From a checkpoint of a small contrastive audio-text model.
Model: 22.3M parameters, mfcc input, encoder arch transformer, encoder num experts 8, encoder width 256, text encoder layers 10, text encoder activation gelu.
Training: soap at rate 0.0021, 6100 steps, batches of 256.
Rows from block 6 of the text encoder of a small contrastive audio-text model, named by matrix and row number. Rows with one number belong to one neuron. Each number is 200 + 30 x the weight over its row's rms, rounded and kept within 0 to 999. All counts start at 0.
After each neuron's rows are labels from the 100 texts, of 14848, where the neuron reaches its highest value: "fires on" is the input token at the peak. Only what is clearly more common there than usual is listed. The data: read English sentences (LibriTTS-R). In brackets: how many of the 100, against the usual share in percent.
# fc1: MLP up (text_encoder.blocks.6.mlp.fc1.weight, 1536x256), inputs 0-127
# fc2: MLP down (text_encoder.blocks.6.mlp.fc2.weight, 256x1536, transposed), outputs 0-127

fc1.551,207,190,196,236,223,217,203,183,193,183,229,187,215,183,228,242,198,198,161,180,195,183,130,211,150,164,194,186,234,215,231,156,198,240,202,191,181,204,223,132,206,196,219,206,165,183,155,162,176,197,234,247,254,180,225,255,242,186,232,152,229,173,223,221,185,214,200,200,244,154,191,176,216,215,238,206,226,255,255,205,237,201,205,176,158,190,237,211,167,192,211,196,214,143,141,216,211,201,229,214,207,213,231,273,241,161,185,297,182,152,184,164,227,215,228,188,217,219,165,165,234,213,180,218,171,134,254,195
fc2.551,202,174,188,238,207,163,227,221,134,217,220,152,184,171,232,255,195,238,186,188,194,231,184,197,187,235,226,196,236,184,195,183,188,219,180,178,180,161,203,199,230,187,252,223,228,178,173,182,219,218,187,187,154,152,200,229,233,204,272,183,212,258,234,261,232,190,199,196,277,165,160,209,182,227,201,209,245,214,190,209,237,248,264,176,166,207,165,198,189,211,172,156,237,206,229,197,207,223,212,251,218,253,255,160,184,189,206,221,233,181,189,182,245,264,161,128,167,178,209,153,242,194,185,250,204,264,183,197
fires on: "she" (88 vs 0.7); "shall" (8 vs 0.1)

fc1.668,109,201,224,201,201,173,206,252,192,175,220,203,227,235,206,181,189,179,218,192,263,196,120,165,196,231,187,180,182,204,165,164,281,220,191,178,144,217,235,198,219,205,240,249,206,159,217,209,198,172,221,207,154,164,228,219,190,192,189,195,199,132,219,237,220,190,125,175,233,265,207,183,203,218,186,214,183,178,158,188,189,159,225,181,227,200,176,228,219,188,189,204,241,154,228,152,229,196,181,203,240,249,213,229,227,217,220,176,212,167,145,217,254,180,216,204,207,173,165,260,209,236,183,180,214,170,151,186
fc2.668,242,179,182,206,201,191,251,207,209,179,189,207,202,213,222,186,174,143,197,197,212,213,197,172,237,168,146,148,220,202,171,200,212,152,158,147,201,170,174,220,204,194,194,185,219,188,180,239,172,177,156,193,251,187,202,137,198,162,196,162,193,253,211,227,198,252,225,120,170,186,161,199,252,178,209,177,173,216,198,221,137,160,204,208,197,210,260,172,197,212,242,183,203,202,253,257,196,208,189,171,188,177,148,201,223,212,185,189,206,170,190,210,208,223,205,235,174,202,191,230,210,169,203,240,200,210,249,159
fires on: "the" (30 vs 4.7); "of" (27 vs 1.9); "'" (9 vs 0.7)

fc1.174,113,187,205,227,221,182,196,227,174,195,218,136,215,142,219,221,141,202,193,191,197,256,202,268,172,218,166,144,198,247,173,196,185,181,220,162,210,204,217,193,268,230,181,262,119,211,182,199,199,216,204,198,195,247,182,178,191,159,164,216,165,210,172,183,224,203,209,176,209,168,165,170,219,237,181,160,175,197,175,209,195,189,136,213,181,180,173,243,213,211,172,192,177,223,177,191,211,250,161,248,203,225,225,191,192,165,213,211,223,128,166,201,197,205,247,211,186,193,206,187,206,184,233,252,164,231,230,180
fc2.174,196,158,193,175,219,214,206,255,286,223,251,184,230,207,191,131,256,159,181,192,183,206,181,229,167,194,161,196,227,248,236,163,195,227,131,202,235,207,196,210,211,198,143,181,203,233,195,191,183,178,166,178,211,173,166,238,236,246,174,161,198,159,214,180,182,173,204,190,209,216,231,193,185,168,207,189,157,235,167,268,262,196,175,178,200,217,229,211,189,167,222,186,192,171,174,223,198,195,138,162,200,239,201,233,179,220,173,187,202,177,209,215,190,202,209,239,152,191,219,243,195,219,225,217,204,203,189,201
fires on: "nor" (21 vs 0); "now" (20 vs 0.2); "no" (17 vs 0.3); "margaret" (10 vs 0)

fc1.542,209,226,198,272,215,192,197,189,204,178,193,191,207,154,190,177,213,175,175,214,237,157,187,218,216,231,206,203,197,220,182,164,203,166,204,228,171,201,191,162,181,189,212,220,154,214,199,154,181,161,248,192,251,264,197,232,190,195,242,206,184,207,163,208,211,183,207,221,125,152,251,220,219,176,214,227,176,204,219,182,183,186,261,177,241,238,234,200,193,211,188,147,207,184,215,174,209,214,195,159,213,187,205,222,154,181,253,218,165,188,169,128,165,148,181,173,220,175,235,231,183,139,215,187,237,173,143,198
fc2.542,229,201,179,180,178,193,240,247,248,179,178,161,266,196,231,213,203,200,209,212,150,209,181,232,223,247,209,191,221,136,134,207,225,250,187,182,227,214,207,186,170,208,175,173,196,178,140,259,192,198,213,184,243,195,127,190,196,232,167,145,192,164,216,232,177,186,209,262,194,192,197,235,181,231,220,204,205,259,170,202,223,176,240,180,238,207,183,164,190,249,177,205,202,173,188,169,220,232,179,184,241,148,198,166,172,214,169,217,166,227,179,199,233,137,184,181,110,166,207,230,188,208,190,187,186,180,242,180
fires on: "his" (11 vs 0.8); "was" (10 vs 1.2); "this" (7 vs 0.4)

fc1.485,102,218,189,210,222,264,235,164,158,192,216,129,221,225,182,245,209,199,240,177,186,211,204,237,232,278,185,126,225,211,190,203,177,155,223,242,175,175,228,170,243,220,178,228,189,155,226,210,186,230,225,206,187,257,210,213,219,234,239,228,205,195,174,214,229,180,232,204,187,209,194,198,198,201,193,217,163,196,223,209,172,175,165,241,183,212,193,197,184,170,136,211,163,172,258,228,242,178,245,207,217,205,220,190,194,195,177,170,161,170,188,144,205,182,214,268,184,225,183,165,192,187,246,157,194,237,215,213
fc2.485,140,233,139,159,192,222,188,235,201,175,232,151,233,180,196,150,210,199,186,214,183,151,233,261,149,207,141,195,256,217,233,190,164,199,184,170,181,197,216,234,225,231,202,197,255,232,213,209,218,161,212,213,181,228,154,235,243,234,216,193,242,223,194,195,206,184,188,197,187,203,128,225,217,191,195,188,218,189,249,291,186,161,186,186,216,204,195,220,189,210,146,175,202,181,227,204,195,189,151,258,203,179,222,247,115,215,173,198,219,208,227,178,201,183,216,224,186,226,209,230,239,148,183,219,187,212,201,153
fires on: "now" (100 vs 0.2)

fc1.130,139,189,221,243,218,189,259,191,161,208,160,219,284,169,229,184,169,149,204,214,304,187,188,187,177,169,178,222,184,198,216,238,228,219,172,201,188,219,203,204,223,246,197,215,189,278,199,226,198,214,256,205,227,217,180,243,202,152,239,155,198,200,190,204,147,220,188,184,176,233,253,192,181,194,209,202,225,168,144,190,213,204,195,172,201,186,178,172,162,240,152,204,181,193,159,180,166,249,235,197,174,242,240,220,244,142,208,167,239,209,174,205,139,163,242,245,219,197,272,231,187,189,220,219,250,160,210,181
fc2.130,179,208,130,163,176,205,200,206,211,198,129,233,218,224,135,172,194,216,203,217,200,203,228,214,201,171,172,150,242,164,223,208,229,195,202,216,260,196,208,186,191,159,212,146,202,265,150,220,186,260,194,197,231,191,198,118,180,227,182,243,220,169,146,251,188,240,203,181,190,180,233,250,175,214,182,252,199,171,233,228,241,217,270,162,190,188,153,193,252,188,232,218,215,228,189,215,178,166,231,231,143,255,215,182,232,235,176,229,148,162,198,226,141,241,264,182,181,216,190,155,188,185,236,184,213,148,240,223
fires on: "the" (20 vs 4.7); "a" (13 vs 1.8)

fc1.143,155,185,187,230,259,137,171,211,213,242,185,145,166,198,225,201,221,181,256,225,207,174,186,237,165,211,200,219,198,217,205,204,212,243,157,214,170,182,176,188,194,205,123,212,198,224,238,165,213,258,189,188,175,186,199,222,180,209,238,197,217,193,137,220,221,235,226,213,193,202,189,251,260,210,157,227,214,198,173,167,232,191,181,250,220,192,182,204,170,217,239,187,187,224,242,208,167,191,193,149,227,229,192,178,193,212,177,168,190,275,201,146,225,260,252,232,245,189,165,172,236,195,197,209,206,153,198,192
fc2.143,179,241,137,198,200,218,192,254,230,214,151,151,240,170,170,209,191,193,170,212,207,172,169,187,239,183,159,207,193,210,179,206,221,242,204,243,150,185,229,194,160,239,186,224,151,199,189,181,206,213,208,176,207,212,227,141,175,194,195,228,211,197,262,181,181,213,225,191,214,179,200,173,231,232,178,170,81,218,211,184,194,179,194,225,178,162,193,211,234,184,207,210,154,207,254,229,178,150,136,235,198,201,131,169,256,226,192,157,177,176,146,225,181,199,203,245,162,152,223,258,198,189,211,226,255,213,140,208
fires on: "his" (59 vs 0.8); "every" (14 vs 0.1); "instead" (7 vs 0)

fc1.655,237,226,198,150,183,179,149,195,194,203,171,214,210,217,233,171,194,208,168,242,152,247,175,200,152,208,203,175,195,188,200,182,219,204,217,190,214,194,205,147,167,202,251,191,180,211,156,188,193,115,233,124,190,202,237,215,223,221,235,211,240,217,218,215,175,168,294,172,219,177,193,218,186,200,170,194,268,198,193,178,198,204,203,197,193,195,163,208,198,196,231,206,179,227,211,198,221,171,222,196,198,231,179,185,191,180,186,199,219,227,225,216,166,210,192,228,180,193,194,173,236,185,138,168,192,192,127,231
fc2.655,218,209,192,259,184,184,230,203,186,197,196,205,198,186,156,208,212,163,210,215,252,225,179,254,254,167,130,213,230,174,220,216,242,235,232,158,172,212,171,204,185,159,218,204,215,212,247,229,174,214,221,231,211,149,171,116,182,161,254,221,150,216,225,193,270,196,167,235,152,204,225,173,219,150,159,174,171,157,167,248,192,227,196,209,195,214,241,193,212,172,234,186,162,201,235,229,182,235,202,228,215,202,202,212,225,215,172,188,176,176,177,175,224,183,206,193,178,142,173,183,155,125,218,203,224,183,193,198
fires on: "she" (13 vs 0.7)

fc1.337,185,230,238,183,187,197,247,198,167,201,261,225,263,202,255,173,232,222,198,211,197,242,216,198,244,212,176,111,210,229,159,183,181,181,184,193,226,168,200,190,217,166,145,212,138,193,195,189,196,258,234,215,239,267,229,228,210,189,219,208,227,228,211,153,211,189,175,183,204,208,229,216,175,219,177,194,204,209,152,192,228,240,147,255,227,157,163,203,185,221,152,165,188,131,235,228,254,230,158,240,237,200,238,167,162,189,179,147,230,149,133,165,203,184,233,218,203,209,197,165,256,193,216,152,199,201,237,194
fc2.337,166,227,190,170,192,234,199,194,197,182,254,138,241,194,189,138,206,203,181,246,158,170,191,240,173,219,158,172,225,185,214,203,214,193,207,165,221,208,191,196,207,223,218,207,205,257,200,216,228,181,197,237,187,208,178,181,231,166,204,226,249,160,204,124,223,212,181,217,206,230,163,201,204,190,182,233,197,172,236,284,222,204,192,210,178,236,217,232,180,178,209,209,194,201,191,230,169,191,181,262,185,155,193,202,147,212,213,195,233,171,191,195,203,199,205,290,171,189,235,214,242,189,243,189,188,216,167,158
fires on: "now" (100 vs 0.2)

fc1.29,181,188,158,218,232,167,206,173,218,189,238,214,231,169,232,231,184,180,213,197,203,173,210,246,235,212,215,248,246,250,144,218,189,248,217,215,195,231,187,244,279,186,164,183,193,198,158,192,201,226,140,255,215,193,153,197,253,204,216,225,176,172,177,180,203,204,147,192,198,188,157,213,207,227,158,138,150,152,231,197,185,227,161,168,226,181,174,210,118,190,164,215,228,242,205,160,139,231,183,192,211,167,213,179,210,180,213,203,205,214,184,266,208,197,185,212,158,222,189,224,184,228,185,230,207,188,204,181
fc2.29,223,198,156,145,195,186,223,185,196,201,182,175,216,220,231,186,215,201,187,189,189,196,166,213,238,200,220,133,252,191,178,212,191,190,150,211,170,148,183,232,213,159,196,174,245,126,200,233,172,225,191,167,224,215,204,211,204,155,158,243,186,196,122,223,157,241,188,176,178,242,202,196,201,160,199,195,162,188,187,202,194,165,181,203,167,233,226,198,176,209,188,267,149,215,199,195,202,219,188,181,188,259,186,182,264,206,208,210,258,217,197,199,213,185,204,181,216,152,150,272,219,210,266,258,228,194,224,181
fires on: "his" (56 vs 0.8); "was" (16 vs 1.2); "is" (14 vs 0.7)

fc1.249,167,161,189,221,217,237,198,184,250,182,139,238,183,181,223,187,136,202,199,158,196,177,193,199,183,236,205,196,176,139,207,180,183,224,213,190,196,212,168,135,209,201,207,232,179,222,198,201,174,207,134,204,221,179,196,202,179,147,186,178,151,232,193,203,210,193,170,224,258,184,227,182,228,253,187,240,220,201,204,183,184,174,176,205,183,178,171,186,134,157,225,175,247,177,171,230,148,193,186,219,171,162,229,189,214,149,170,190,244,175,211,198,179,191,224,217,174,199,222,162,207,234,189,224,209,184,207,178
fc2.249,168,161,234,194,239,225,227,204,230,224,163,235,197,140,168,156,172,235,204,173,197,228,204,254,165,189,178,186,216,198,198,220,197,218,220,210,190,259,200,186,209,133,180,133,192,231,197,146,162,186,223,197,232,144,230,190,189,203,273,253,244,156,184,205,173,221,177,221,216,178,211,232,227,153,192,135,172,192,243,206,196,253,184,147,154,192,188,251,226,170,253,194,229,186,194,230,170,159,199,231,212,188,215,191,202,185,169,171,161,163,223,161,219,201,228,196,169,176,223,196,231,185,199,217,227,211,218,213
fires on: "now" (100 vs 0.2)

fc1.213,189,224,158,205,239,237,182,171,191,195,191,225,219,183,197,206,174,200,224,273,226,163,221,223,142,131,254,157,153,174,203,188,181,238,184,228,176,155,233,189,155,188,208,203,204,154,178,209,189,242,232,223,224,126,172,162,207,168,184,178,236,214,172,202,146,183,190,207,200,179,159,200,213,196,193,215,205,209,225,159,202,198,220,183,203,150,198,246,172,197,237,202,177,200,230,148,176,177,183,244,209,206,198,181,187,220,306,166,214,158,184,218,138,205,162,229,182,211,205,247,209,212,258,180,210,232,182,214
fc2.213,178,226,195,250,163,141,141,248,253,140,200,261,176,196,193,178,218,259,238,218,185,199,244,260,232,213,166,123,191,169,217,234,218,162,243,209,236,202,139,163,237,242,165,179,193,221,176,223,181,201,209,238,162,177,214,171,152,211,191,212,186,184,160,256,187,239,126,215,218,172,237,171,193,172,183,195,182,235,189,201,222,163,189,187,197,214,246,235,211,177,227,209,208,218,185,229,191,209,219,179,173,120,228,188,215,184,204,215,193,171,179,184,201,197,209,213,177,265,228,207,170,182,222,210,225,224,167,145
fires on: "you" (88 vs 1.2); "you've" (12 vs 0)

fc1.182,179,153,234,163,198,227,258,178,246,192,244,191,189,179,237,183,195,217,175,209,238,212,215,184,153,245,207,212,198,200,188,228,221,253,197,211,235,223,168,202,193,154,143,178,179,167,231,216,193,210,193,174,257,206,221,209,247,200,214,183,229,224,207,227,176,178,201,209,192,171,201,226,205,202,252,186,234,229,212,191,248,254,217,189,205,152,240,200,210,214,158,173,187,223,200,223,204,240,194,210,180,206,221,211,199,178,212,225,174,146,182,187,201,188,203,216,209,212,202,153,181,228,150,195,135,219,165,240
fc2.182,240,217,193,207,218,193,214,182,203,194,212,192,183,207,236,218,272,162,229,191,202,186,207,203,188,216,151,202,174,176,229,215,152,221,219,203,289,218,190,182,266,182,181,181,170,183,203,224,206,190,187,188,191,180,177,234,233,170,191,216,224,224,135,160,150,265,256,174,245,217,258,263,193,198,143,207,184,167,236,254,174,194,227,201,186,234,196,224,149,189,219,171,206,244,216,256,201,198,181,214,170,179,223,192,189,252,188,205,224,189,181,202,151,158,199,252,211,179,267,214,193,227,223,156,178,257,176,229
fires on: "you" (93 vs 1.2); "you'll" (7 vs 0)

fc1.727,170,171,188,181,246,189,198,177,256,235,243,179,201,182,236,227,207,241,163,216,180,243,206,169,182,222,142,194,203,186,178,195,173,160,160,204,192,162,164,205,163,225,211,210,178,201,231,238,181,186,212,193,179,162,167,193,242,211,221,150,222,194,205,235,172,227,254,236,237,186,244,207,195,181,234,209,133,233,170,191,208,205,227,150,207,206,252,164,189,244,183,200,176,190,167,244,254,196,202,192,222,171,233,189,187,193,214,182,196,151,181,191,203,167,200,195,197,211,144,175,203,210,171,226,212,169,226,177
fc2.727,183,170,235,153,172,182,241,211,185,189,158,252,225,208,172,188,258,187,221,232,236,216,225,160,172,167,175,200,223,256,199,145,221,177,180,226,242,159,225,245,168,215,244,144,246,203,219,250,237,188,276,202,258,267,166,181,204,208,205,196,146,230,212,204,224,214,147,227,202,181,210,230,239,150,214,215,101,212,169,205,183,217,235,211,182,185,226,223,195,212,193,187,198,174,195,194,212,218,225,200,191,204,184,187,215,200,144,187,151,194,195,267,244,169,178,218,181,187,237,215,237,214,172,169,181,188,213,193
fires on: "found" (19 vs 0.1); "shall" (18 vs 0.1); "stood" (13 vs 0); "says" (7 vs 0)

fc1.178,221,195,147,225,208,165,192,190,217,226,158,207,186,253,211,178,232,206,178,209,199,177,199,214,223,174,183,191,151,193,215,226,150,219,173,237,229,161,201,178,165,214,269,191,187,206,209,200,173,196,186,209,194,230,194,152,234,184,200,250,242,181,222,193,222,197,197,228,161,197,249,231,238,210,202,204,147,187,213,174,206,222,229,190,232,212,175,180,167,178,236,193,223,202,280,218,164,150,139,213,223,153,213,224,195,177,248,218,209,218,198,181,206,197,225,227,210,161,181,199,199,186,184,247,241,267,130,258
fc2.178,229,235,230,221,197,238,224,262,218,209,206,158,204,168,233,199,182,262,180,192,166,168,209,223,233,143,144,263,148,202,202,246,228,181,178,219,232,172,207,213,199,238,182,215,206,183,218,165,206,160,205,233,238,169,193,163,194,198,200,208,205,188,138,199,202,262,269,202,219,195,226,161,237,192,182,220,222,199,214,179,198,184,227,235,209,198,246,198,211,162,211,233,199,247,256,185,116,199,169,244,213,205,189,206,234,206,210,165,212,236,178,226,142,174,224,186,157,174,142,170,216,205,186,179,194,223,139,169
fires on: "his" (100 vs 0.8)

fc1.504,207,236,151,175,181,182,165,216,254,208,217,181,222,210,191,254,197,220,167,190,222,203,232,199,144,196,200,225,191,199,210,188,189,193,185,240,244,192,226,220,202,185,205,204,215,215,208,198,175,255,143,199,166,244,210,186,214,218,215,190,230,241,200,172,212,160,185,162,157,263,255,233,205,187,213,162,254,182,175,217,170,166,219,213,209,144,194,182,164,215,147,180,210,193,235,167,220,235,230,233,273,146,177,245,167,168,186,211,224,143,177,174,211,233,164,194,208,194,223,218,188,231,245,234,228,159,166,164
fc2.504,178,185,199,116,195,185,179,211,182,189,209,217,238,237,182,155,188,204,203,199,204,265,249,207,155,152,224,242,186,192,203,220,203,168,250,231,220,205,204,185,255,165,196,181,232,166,147,157,212,198,231,187,242,201,216,169,218,196,187,232,218,177,161,160,246,202,230,171,225,182,164,208,161,229,215,185,219,219,232,243,176,184,159,167,159,224,208,206,245,173,179,222,197,170,204,209,222,168,173,243,208,202,198,185,227,175,118,261,207,173,200,197,254,176,164,223,230,163,207,205,201,230,227,198,235,240,151,197
fires on: "you" (51 vs 1.2); "he" (46 vs 1.4)

fc1.33,191,223,202,202,221,253,175,220,215,181,148,196,143,187,218,261,185,173,226,233,214,197,203,175,235,189,181,225,152,191,206,199,224,235,240,225,212,162,194,183,140,165,226,190,195,204,237,226,236,218,190,162,181,206,229,227,209,177,202,217,211,188,240,218,147,236,251,141,161,239,210,193,240,184,236,202,174,197,174,203,217,254,171,195,213,203,235,183,170,186,199,185,203,227,208,162,180,204,188,147,207,162,276,206,209,219,233,192,230,191,240,174,175,225,217,291,200,208,178,191,177,177,207,224,228,162,232,179
fc2.33,238,122,131,197,187,194,155,220,189,180,172,244,209,132,140,181,172,209,197,226,154,187,185,179,215,211,170,218,237,234,222,167,239,190,224,152,170,203,213,201,210,195,175,186,203,174,183,239,184,215,199,256,187,199,194,220,222,240,199,262,221,176,239,248,198,224,213,164,214,178,235,177,212,279,194,166,181,149,193,170,197,171,197,187,242,176,201,185,198,180,126,207,190,222,224,218,214,165,173,171,225,212,214,207,214,181,176,275,173,135,165,207,203,184,197,225,208,195,144,180,186,171,183,230,243,228,212,178
fires on: "in" (98 vs 1.2)

fc1.533,118,177,194,212,170,194,204,184,249,178,223,215,163,185,201,203,194,217,185,220,202,177,176,212,205,193,206,203,212,225,183,178,193,207,210,175,183,201,182,196,222,202,177,158,120,226,177,175,180,212,190,203,244,232,143,235,208,236,209,199,212,230,178,226,202,180,168,180,147,201,164,236,252,181,165,197,196,143,223,203,269,186,175,276,165,210,208,171,138,234,197,177,213,169,171,212,245,215,190,149,177,221,178,198,154,191,138,244,249,165,224,154,197,186,145,267,195,208,185,168,221,248,217,180,161,223,227,211
fc2.533,147,158,218,181,254,283,211,181,206,226,214,164,246,201,220,208,218,227,177,199,224,182,192,185,146,158,172,194,200,168,177,228,238,191,142,215,252,232,193,235,187,208,193,203,211,193,213,194,169,175,221,233,174,169,184,175,259,236,182,214,197,227,175,235,207,224,160,205,207,174,172,223,171,170,224,188,161,172,194,168,205,155,142,211,188,228,179,217,218,245,156,202,215,168,192,214,153,166,148,213,184,227,167,176,228,214,181,162,196,190,202,248,187,238,290,209,216,192,190,206,254,175,170,187,167,232,246,234
fires on: "now" (100 vs 0.2)

fc1.755,237,227,218,200,245,125,189,210,170,196,206,203,281,266,201,227,177,169,159,214,204,201,180,263,167,153,209,182,174,134,162,175,271,148,230,173,201,152,214,226,208,226,231,203,206,213,217,207,223,229,189,177,175,185,248,186,215,186,200,218,173,213,196,266,214,179,204,207,150,165,192,207,205,207,144,182,171,234,208,166,201,236,170,206,204,189,135,215,211,185,166,259,181,208,156,181,236,237,190,172,169,199,197,226,209,227,284,169,162,210,235,182,243,172,194,225,197,196,151,150,247,226,152,194,191,207,141,249
fc2.755,222,216,196,172,216,227,187,234,167,202,159,197,159,170,168,190,213,243,216,210,209,206,184,214,194,263,179,168,207,176,221,160,185,204,177,220,234,159,202,190,168,161,226,200,201,181,206,223,271,204,224,226,175,243,146,186,219,149,179,217,164,155,259,192,190,184,158,207,215,217,162,218,202,223,202,235,200,237,173,212,199,177,188,210,219,268,152,208,240,195,96,214,265,240,219,154,158,141,286,206,163,238,196,176,230,178,132,197,203,176,205,214,229,255,226,189,190,177,126,216,237,180,209,225,149,188,205,188
fires on: "you" (24 vs 1.2); "he" (11 vs 1.4); "your" (8 vs 0.3)

fc1.767,248,204,216,208,207,244,170,212,186,203,215,181,221,178,223,240,192,197,225,178,153,197,146,180,192,143,238,250,204,156,215,261,142,224,253,275,216,247,182,194,160,198,228,201,217,185,140,227,182,262,205,217,186,191,134,151,197,184,213,197,128,183,215,211,165,205,179,208,177,195,235,209,228,180,236,212,253,236,230,208,209,242,154,200,166,238,174,229,165,223,173,160,200,168,209,172,165,203,225,239,252,175,206,226,201,160,237,188,222,196,233,198,147,210,231,218,212,197,196,212,187,190,198,228,195,295,176,205
fc2.767,208,200,179,180,214,197,196,211,249,180,162,233,183,199,156,254,187,203,167,180,171,178,261,171,222,202,169,175,209,223,187,199,202,185,230,180,238,181,200,184,201,244,199,216,178,194,204,227,208,218,198,201,195,246,231,161,230,184,207,191,203,120,220,247,229,194,222,174,165,223,208,110,208,138,197,232,211,184,196,215,180,188,200,189,203,194,199,143,213,175,221,199,188,175,230,248,180,201,246,206,185,172,227,155,212,200,216,192,186,176,240,222,225,169,195,198,223,169,210,266,155,257,205,193,173,259,207,204
fires on: "you" (30 vs 1.2); "will" (20 vs 0.3); "be" (12 vs 0.6)

fc1.379,147,205,201,176,203,214,196,213,237,223,191,186,250,151,203,212,159,186,187,206,193,208,176,220,223,227,176,171,243,212,202,223,182,272,159,215,183,162,198,169,209,201,189,215,184,144,192,178,209,216,171,209,186,155,209,224,223,174,212,222,241,212,255,210,238,138,271,229,207,155,256,192,188,168,205,192,199,227,250,175,204,128,205,193,153,208,252,243,122,181,203,216,207,212,207,171,198,228,189,173,189,183,190,197,174,182,214,155,161,147,214,180,265,174,218,240,192,196,245,216,212,211,158,135,193,166,172,173
fc2.379,230,209,150,229,196,131,213,232,175,176,158,204,186,209,170,184,166,133,256,216,173,141,196,186,207,227,193,208,179,158,178,200,203,178,229,166,234,201,138,252,235,234,205,222,234,245,154,215,155,173,248,228,234,252,198,230,182,227,190,185,216,189,208,159,163,207,188,174,197,195,202,185,192,135,200,247,142,175,153,210,215,164,118,199,158,215,168,217,171,184,207,184,181,197,213,207,213,194,150,134,203,200,232,207,251,170,187,225,202,137,226,208,152,151,167,247,224,218,216,184,168,201,174,185,233,238,236,216
fires on: "in" (8 vs 1.2); "you'll" (7 vs 0)

fc1.408,182,185,180,174,185,275,227,176,162,183,193,211,172,193,208,222,186,214,199,206,161,152,205,196,228,229,218,163,188,176,168,171,165,180,148,217,164,196,136,248,208,171,208,213,234,157,226,192,245,185,169,229,175,222,208,264,247,218,183,250,151,246,180,270,168,194,231,176,180,201,199,204,184,215,169,223,193,195,192,214,230,186,198,188,200,234,163,209,232,202,203,279,245,174,222,180,169,170,185,214,178,146,255,234,198,184,187,176,203,152,213,184,172,236,223,202,136,178,214,203,164,216,143,179,159,196,187,212
fc2.408,232,232,117,212,173,206,207,209,244,167,162,203,199,157,175,156,209,219,248,197,183,200,190,228,190,210,148,188,253,211,207,195,137,196,184,199,190,207,224,195,235,209,200,221,179,180,191,186,184,217,204,226,165,200,130,186,242,217,163,201,230,152,210,213,212,209,141,154,202,184,172,216,175,208,220,124,177,173,231,225,164,205,175,137,190,191,148,215,222,181,215,238,177,185,199,183,220,205,173,267,184,173,247,180,218,222,182,176,141,190,220,163,216,191,227,220,218,215,214,255,211,178,190,233,206,173,211,157
fires on: "now" (98 vs 0.2)

fc1.739,170,215,218,208,229,202,241,200,201,185,194,111,186,143,184,229,207,214,205,222,221,203,184,141,177,253,160,230,256,221,196,188,187,171,232,216,172,207,181,189,229,206,206,254,157,207,263,176,193,247,238,183,199,223,211,208,194,178,209,163,134,227,162,170,211,220,241,220,170,143,274,224,184,186,219,186,190,195,246,140,246,183,231,266,222,166,211,191,133,228,202,165,251,178,188,210,202,190,179,145,181,221,218,188,213,180,172,239,203,175,172,187,149,199,220,196,170,246,152,154,224,179,191,164,205,220,194,172
fc2.739,218,145,197,195,259,228,238,241,203,167,228,169,247,165,191,194,231,224,207,220,230,188,192,183,190,220,201,165,188,108,183,197,249,228,186,220,203,220,166,228,213,213,250,205,163,212,296,178,176,197,225,156,187,191,186,169,231,193,209,186,105,231,179,215,211,248,196,179,246,174,163,288,193,208,207,190,154,159,200,203,197,220,202,170,213,247,231,231,221,220,171,212,154,207,208,222,185,241,206,184,238,192,200,169,188,208,200,200,183,231,218,200,227,251,246,231,179,190,234,235,208,169,175,178,236,220,262,216
fires on: "the" (100 vs 4.7)

fc1.417,206,189,225,167,210,190,251,187,173,206,183,140,217,196,188,200,187,212,232,208,238,264,166,184,163,206,230,199,224,212,150,206,219,192,271,203,159,231,187,184,175,188,146,220,173,216,200,181,203,229,232,209,238,219,214,208,225,184,211,144,174,217,216,195,208,222,252,220,234,155,234,231,196,204,197,218,215,226,216,198,216,183,209,228,156,199,235,156,180,277,215,233,225,201,163,250,154,175,211,195,184,175,175,191,208,181,197,201,170,185,183,201,180,232,249,198,180,230,219,178,229,172,226,201,161,136,246,233
fc2.417,207,190,224,253,226,174,279,236,185,178,202,130,229,162,220,231,219,178,184,207,291,187,221,184,220,239,231,200,171,154,247,209,213,225,241,227,189,232,154,204,239,185,204,226,179,313,227,198,197,236,197,177,193,187,196,172,224,196,223,188,171,233,225,188,244,219,216,211,238,181,212,251,182,198,180,173,217,179,199,209,190,210,148,234,231,234,170,225,239,222,175,228,171,195,190,184,165,216,171,173,228,207,243,168,172,182,232,208,154,202,164,182,204,254,176,166,207,204,224,188,178,163,162,204,216,235,196,239
fires on: "the" (100 vs 4.7)

fc1.319,190,210,229,168,220,209,266,200,214,205,167,164,233,186,199,206,179,163,223,213,261,246,201,171,190,216,179,198,234,191,189,247,191,156,242,208,159,211,171,177,244,180,177,214,215,227,231,175,181,232,220,181,191,222,192,217,213,192,200,135,125,238,197,190,199,236,296,209,171,168,269,225,158,205,222,206,180,180,244,180,264,204,175,233,199,194,220,158,135,269,170,210,231,199,166,242,188,170,218,178,204,207,177,191,184,186,214,240,198,155,212,217,179,219,233,192,194,256,176,188,212,145,222,167,197,171,173,202
fc2.319,195,187,218,239,234,187,277,222,223,175,222,159,248,188,211,217,232,192,186,215,258,181,213,152,217,230,221,208,191,144,225,231,204,219,220,246,188,245,171,219,221,210,224,204,168,282,249,218,185,230,201,177,179,190,166,175,227,183,199,189,148,258,220,147,222,241,198,184,238,172,200,280,184,219,199,170,201,164,199,190,204,188,153,207,237,229,191,224,248,214,166,211,191,201,199,225,165,229,188,192,232,194,220,151,192,201,226,200,169,217,191,193,199,254,179,211,202,218,227,211,156,162,152,198,233,238,216,232
fires on: "the" (100 vs 4.7)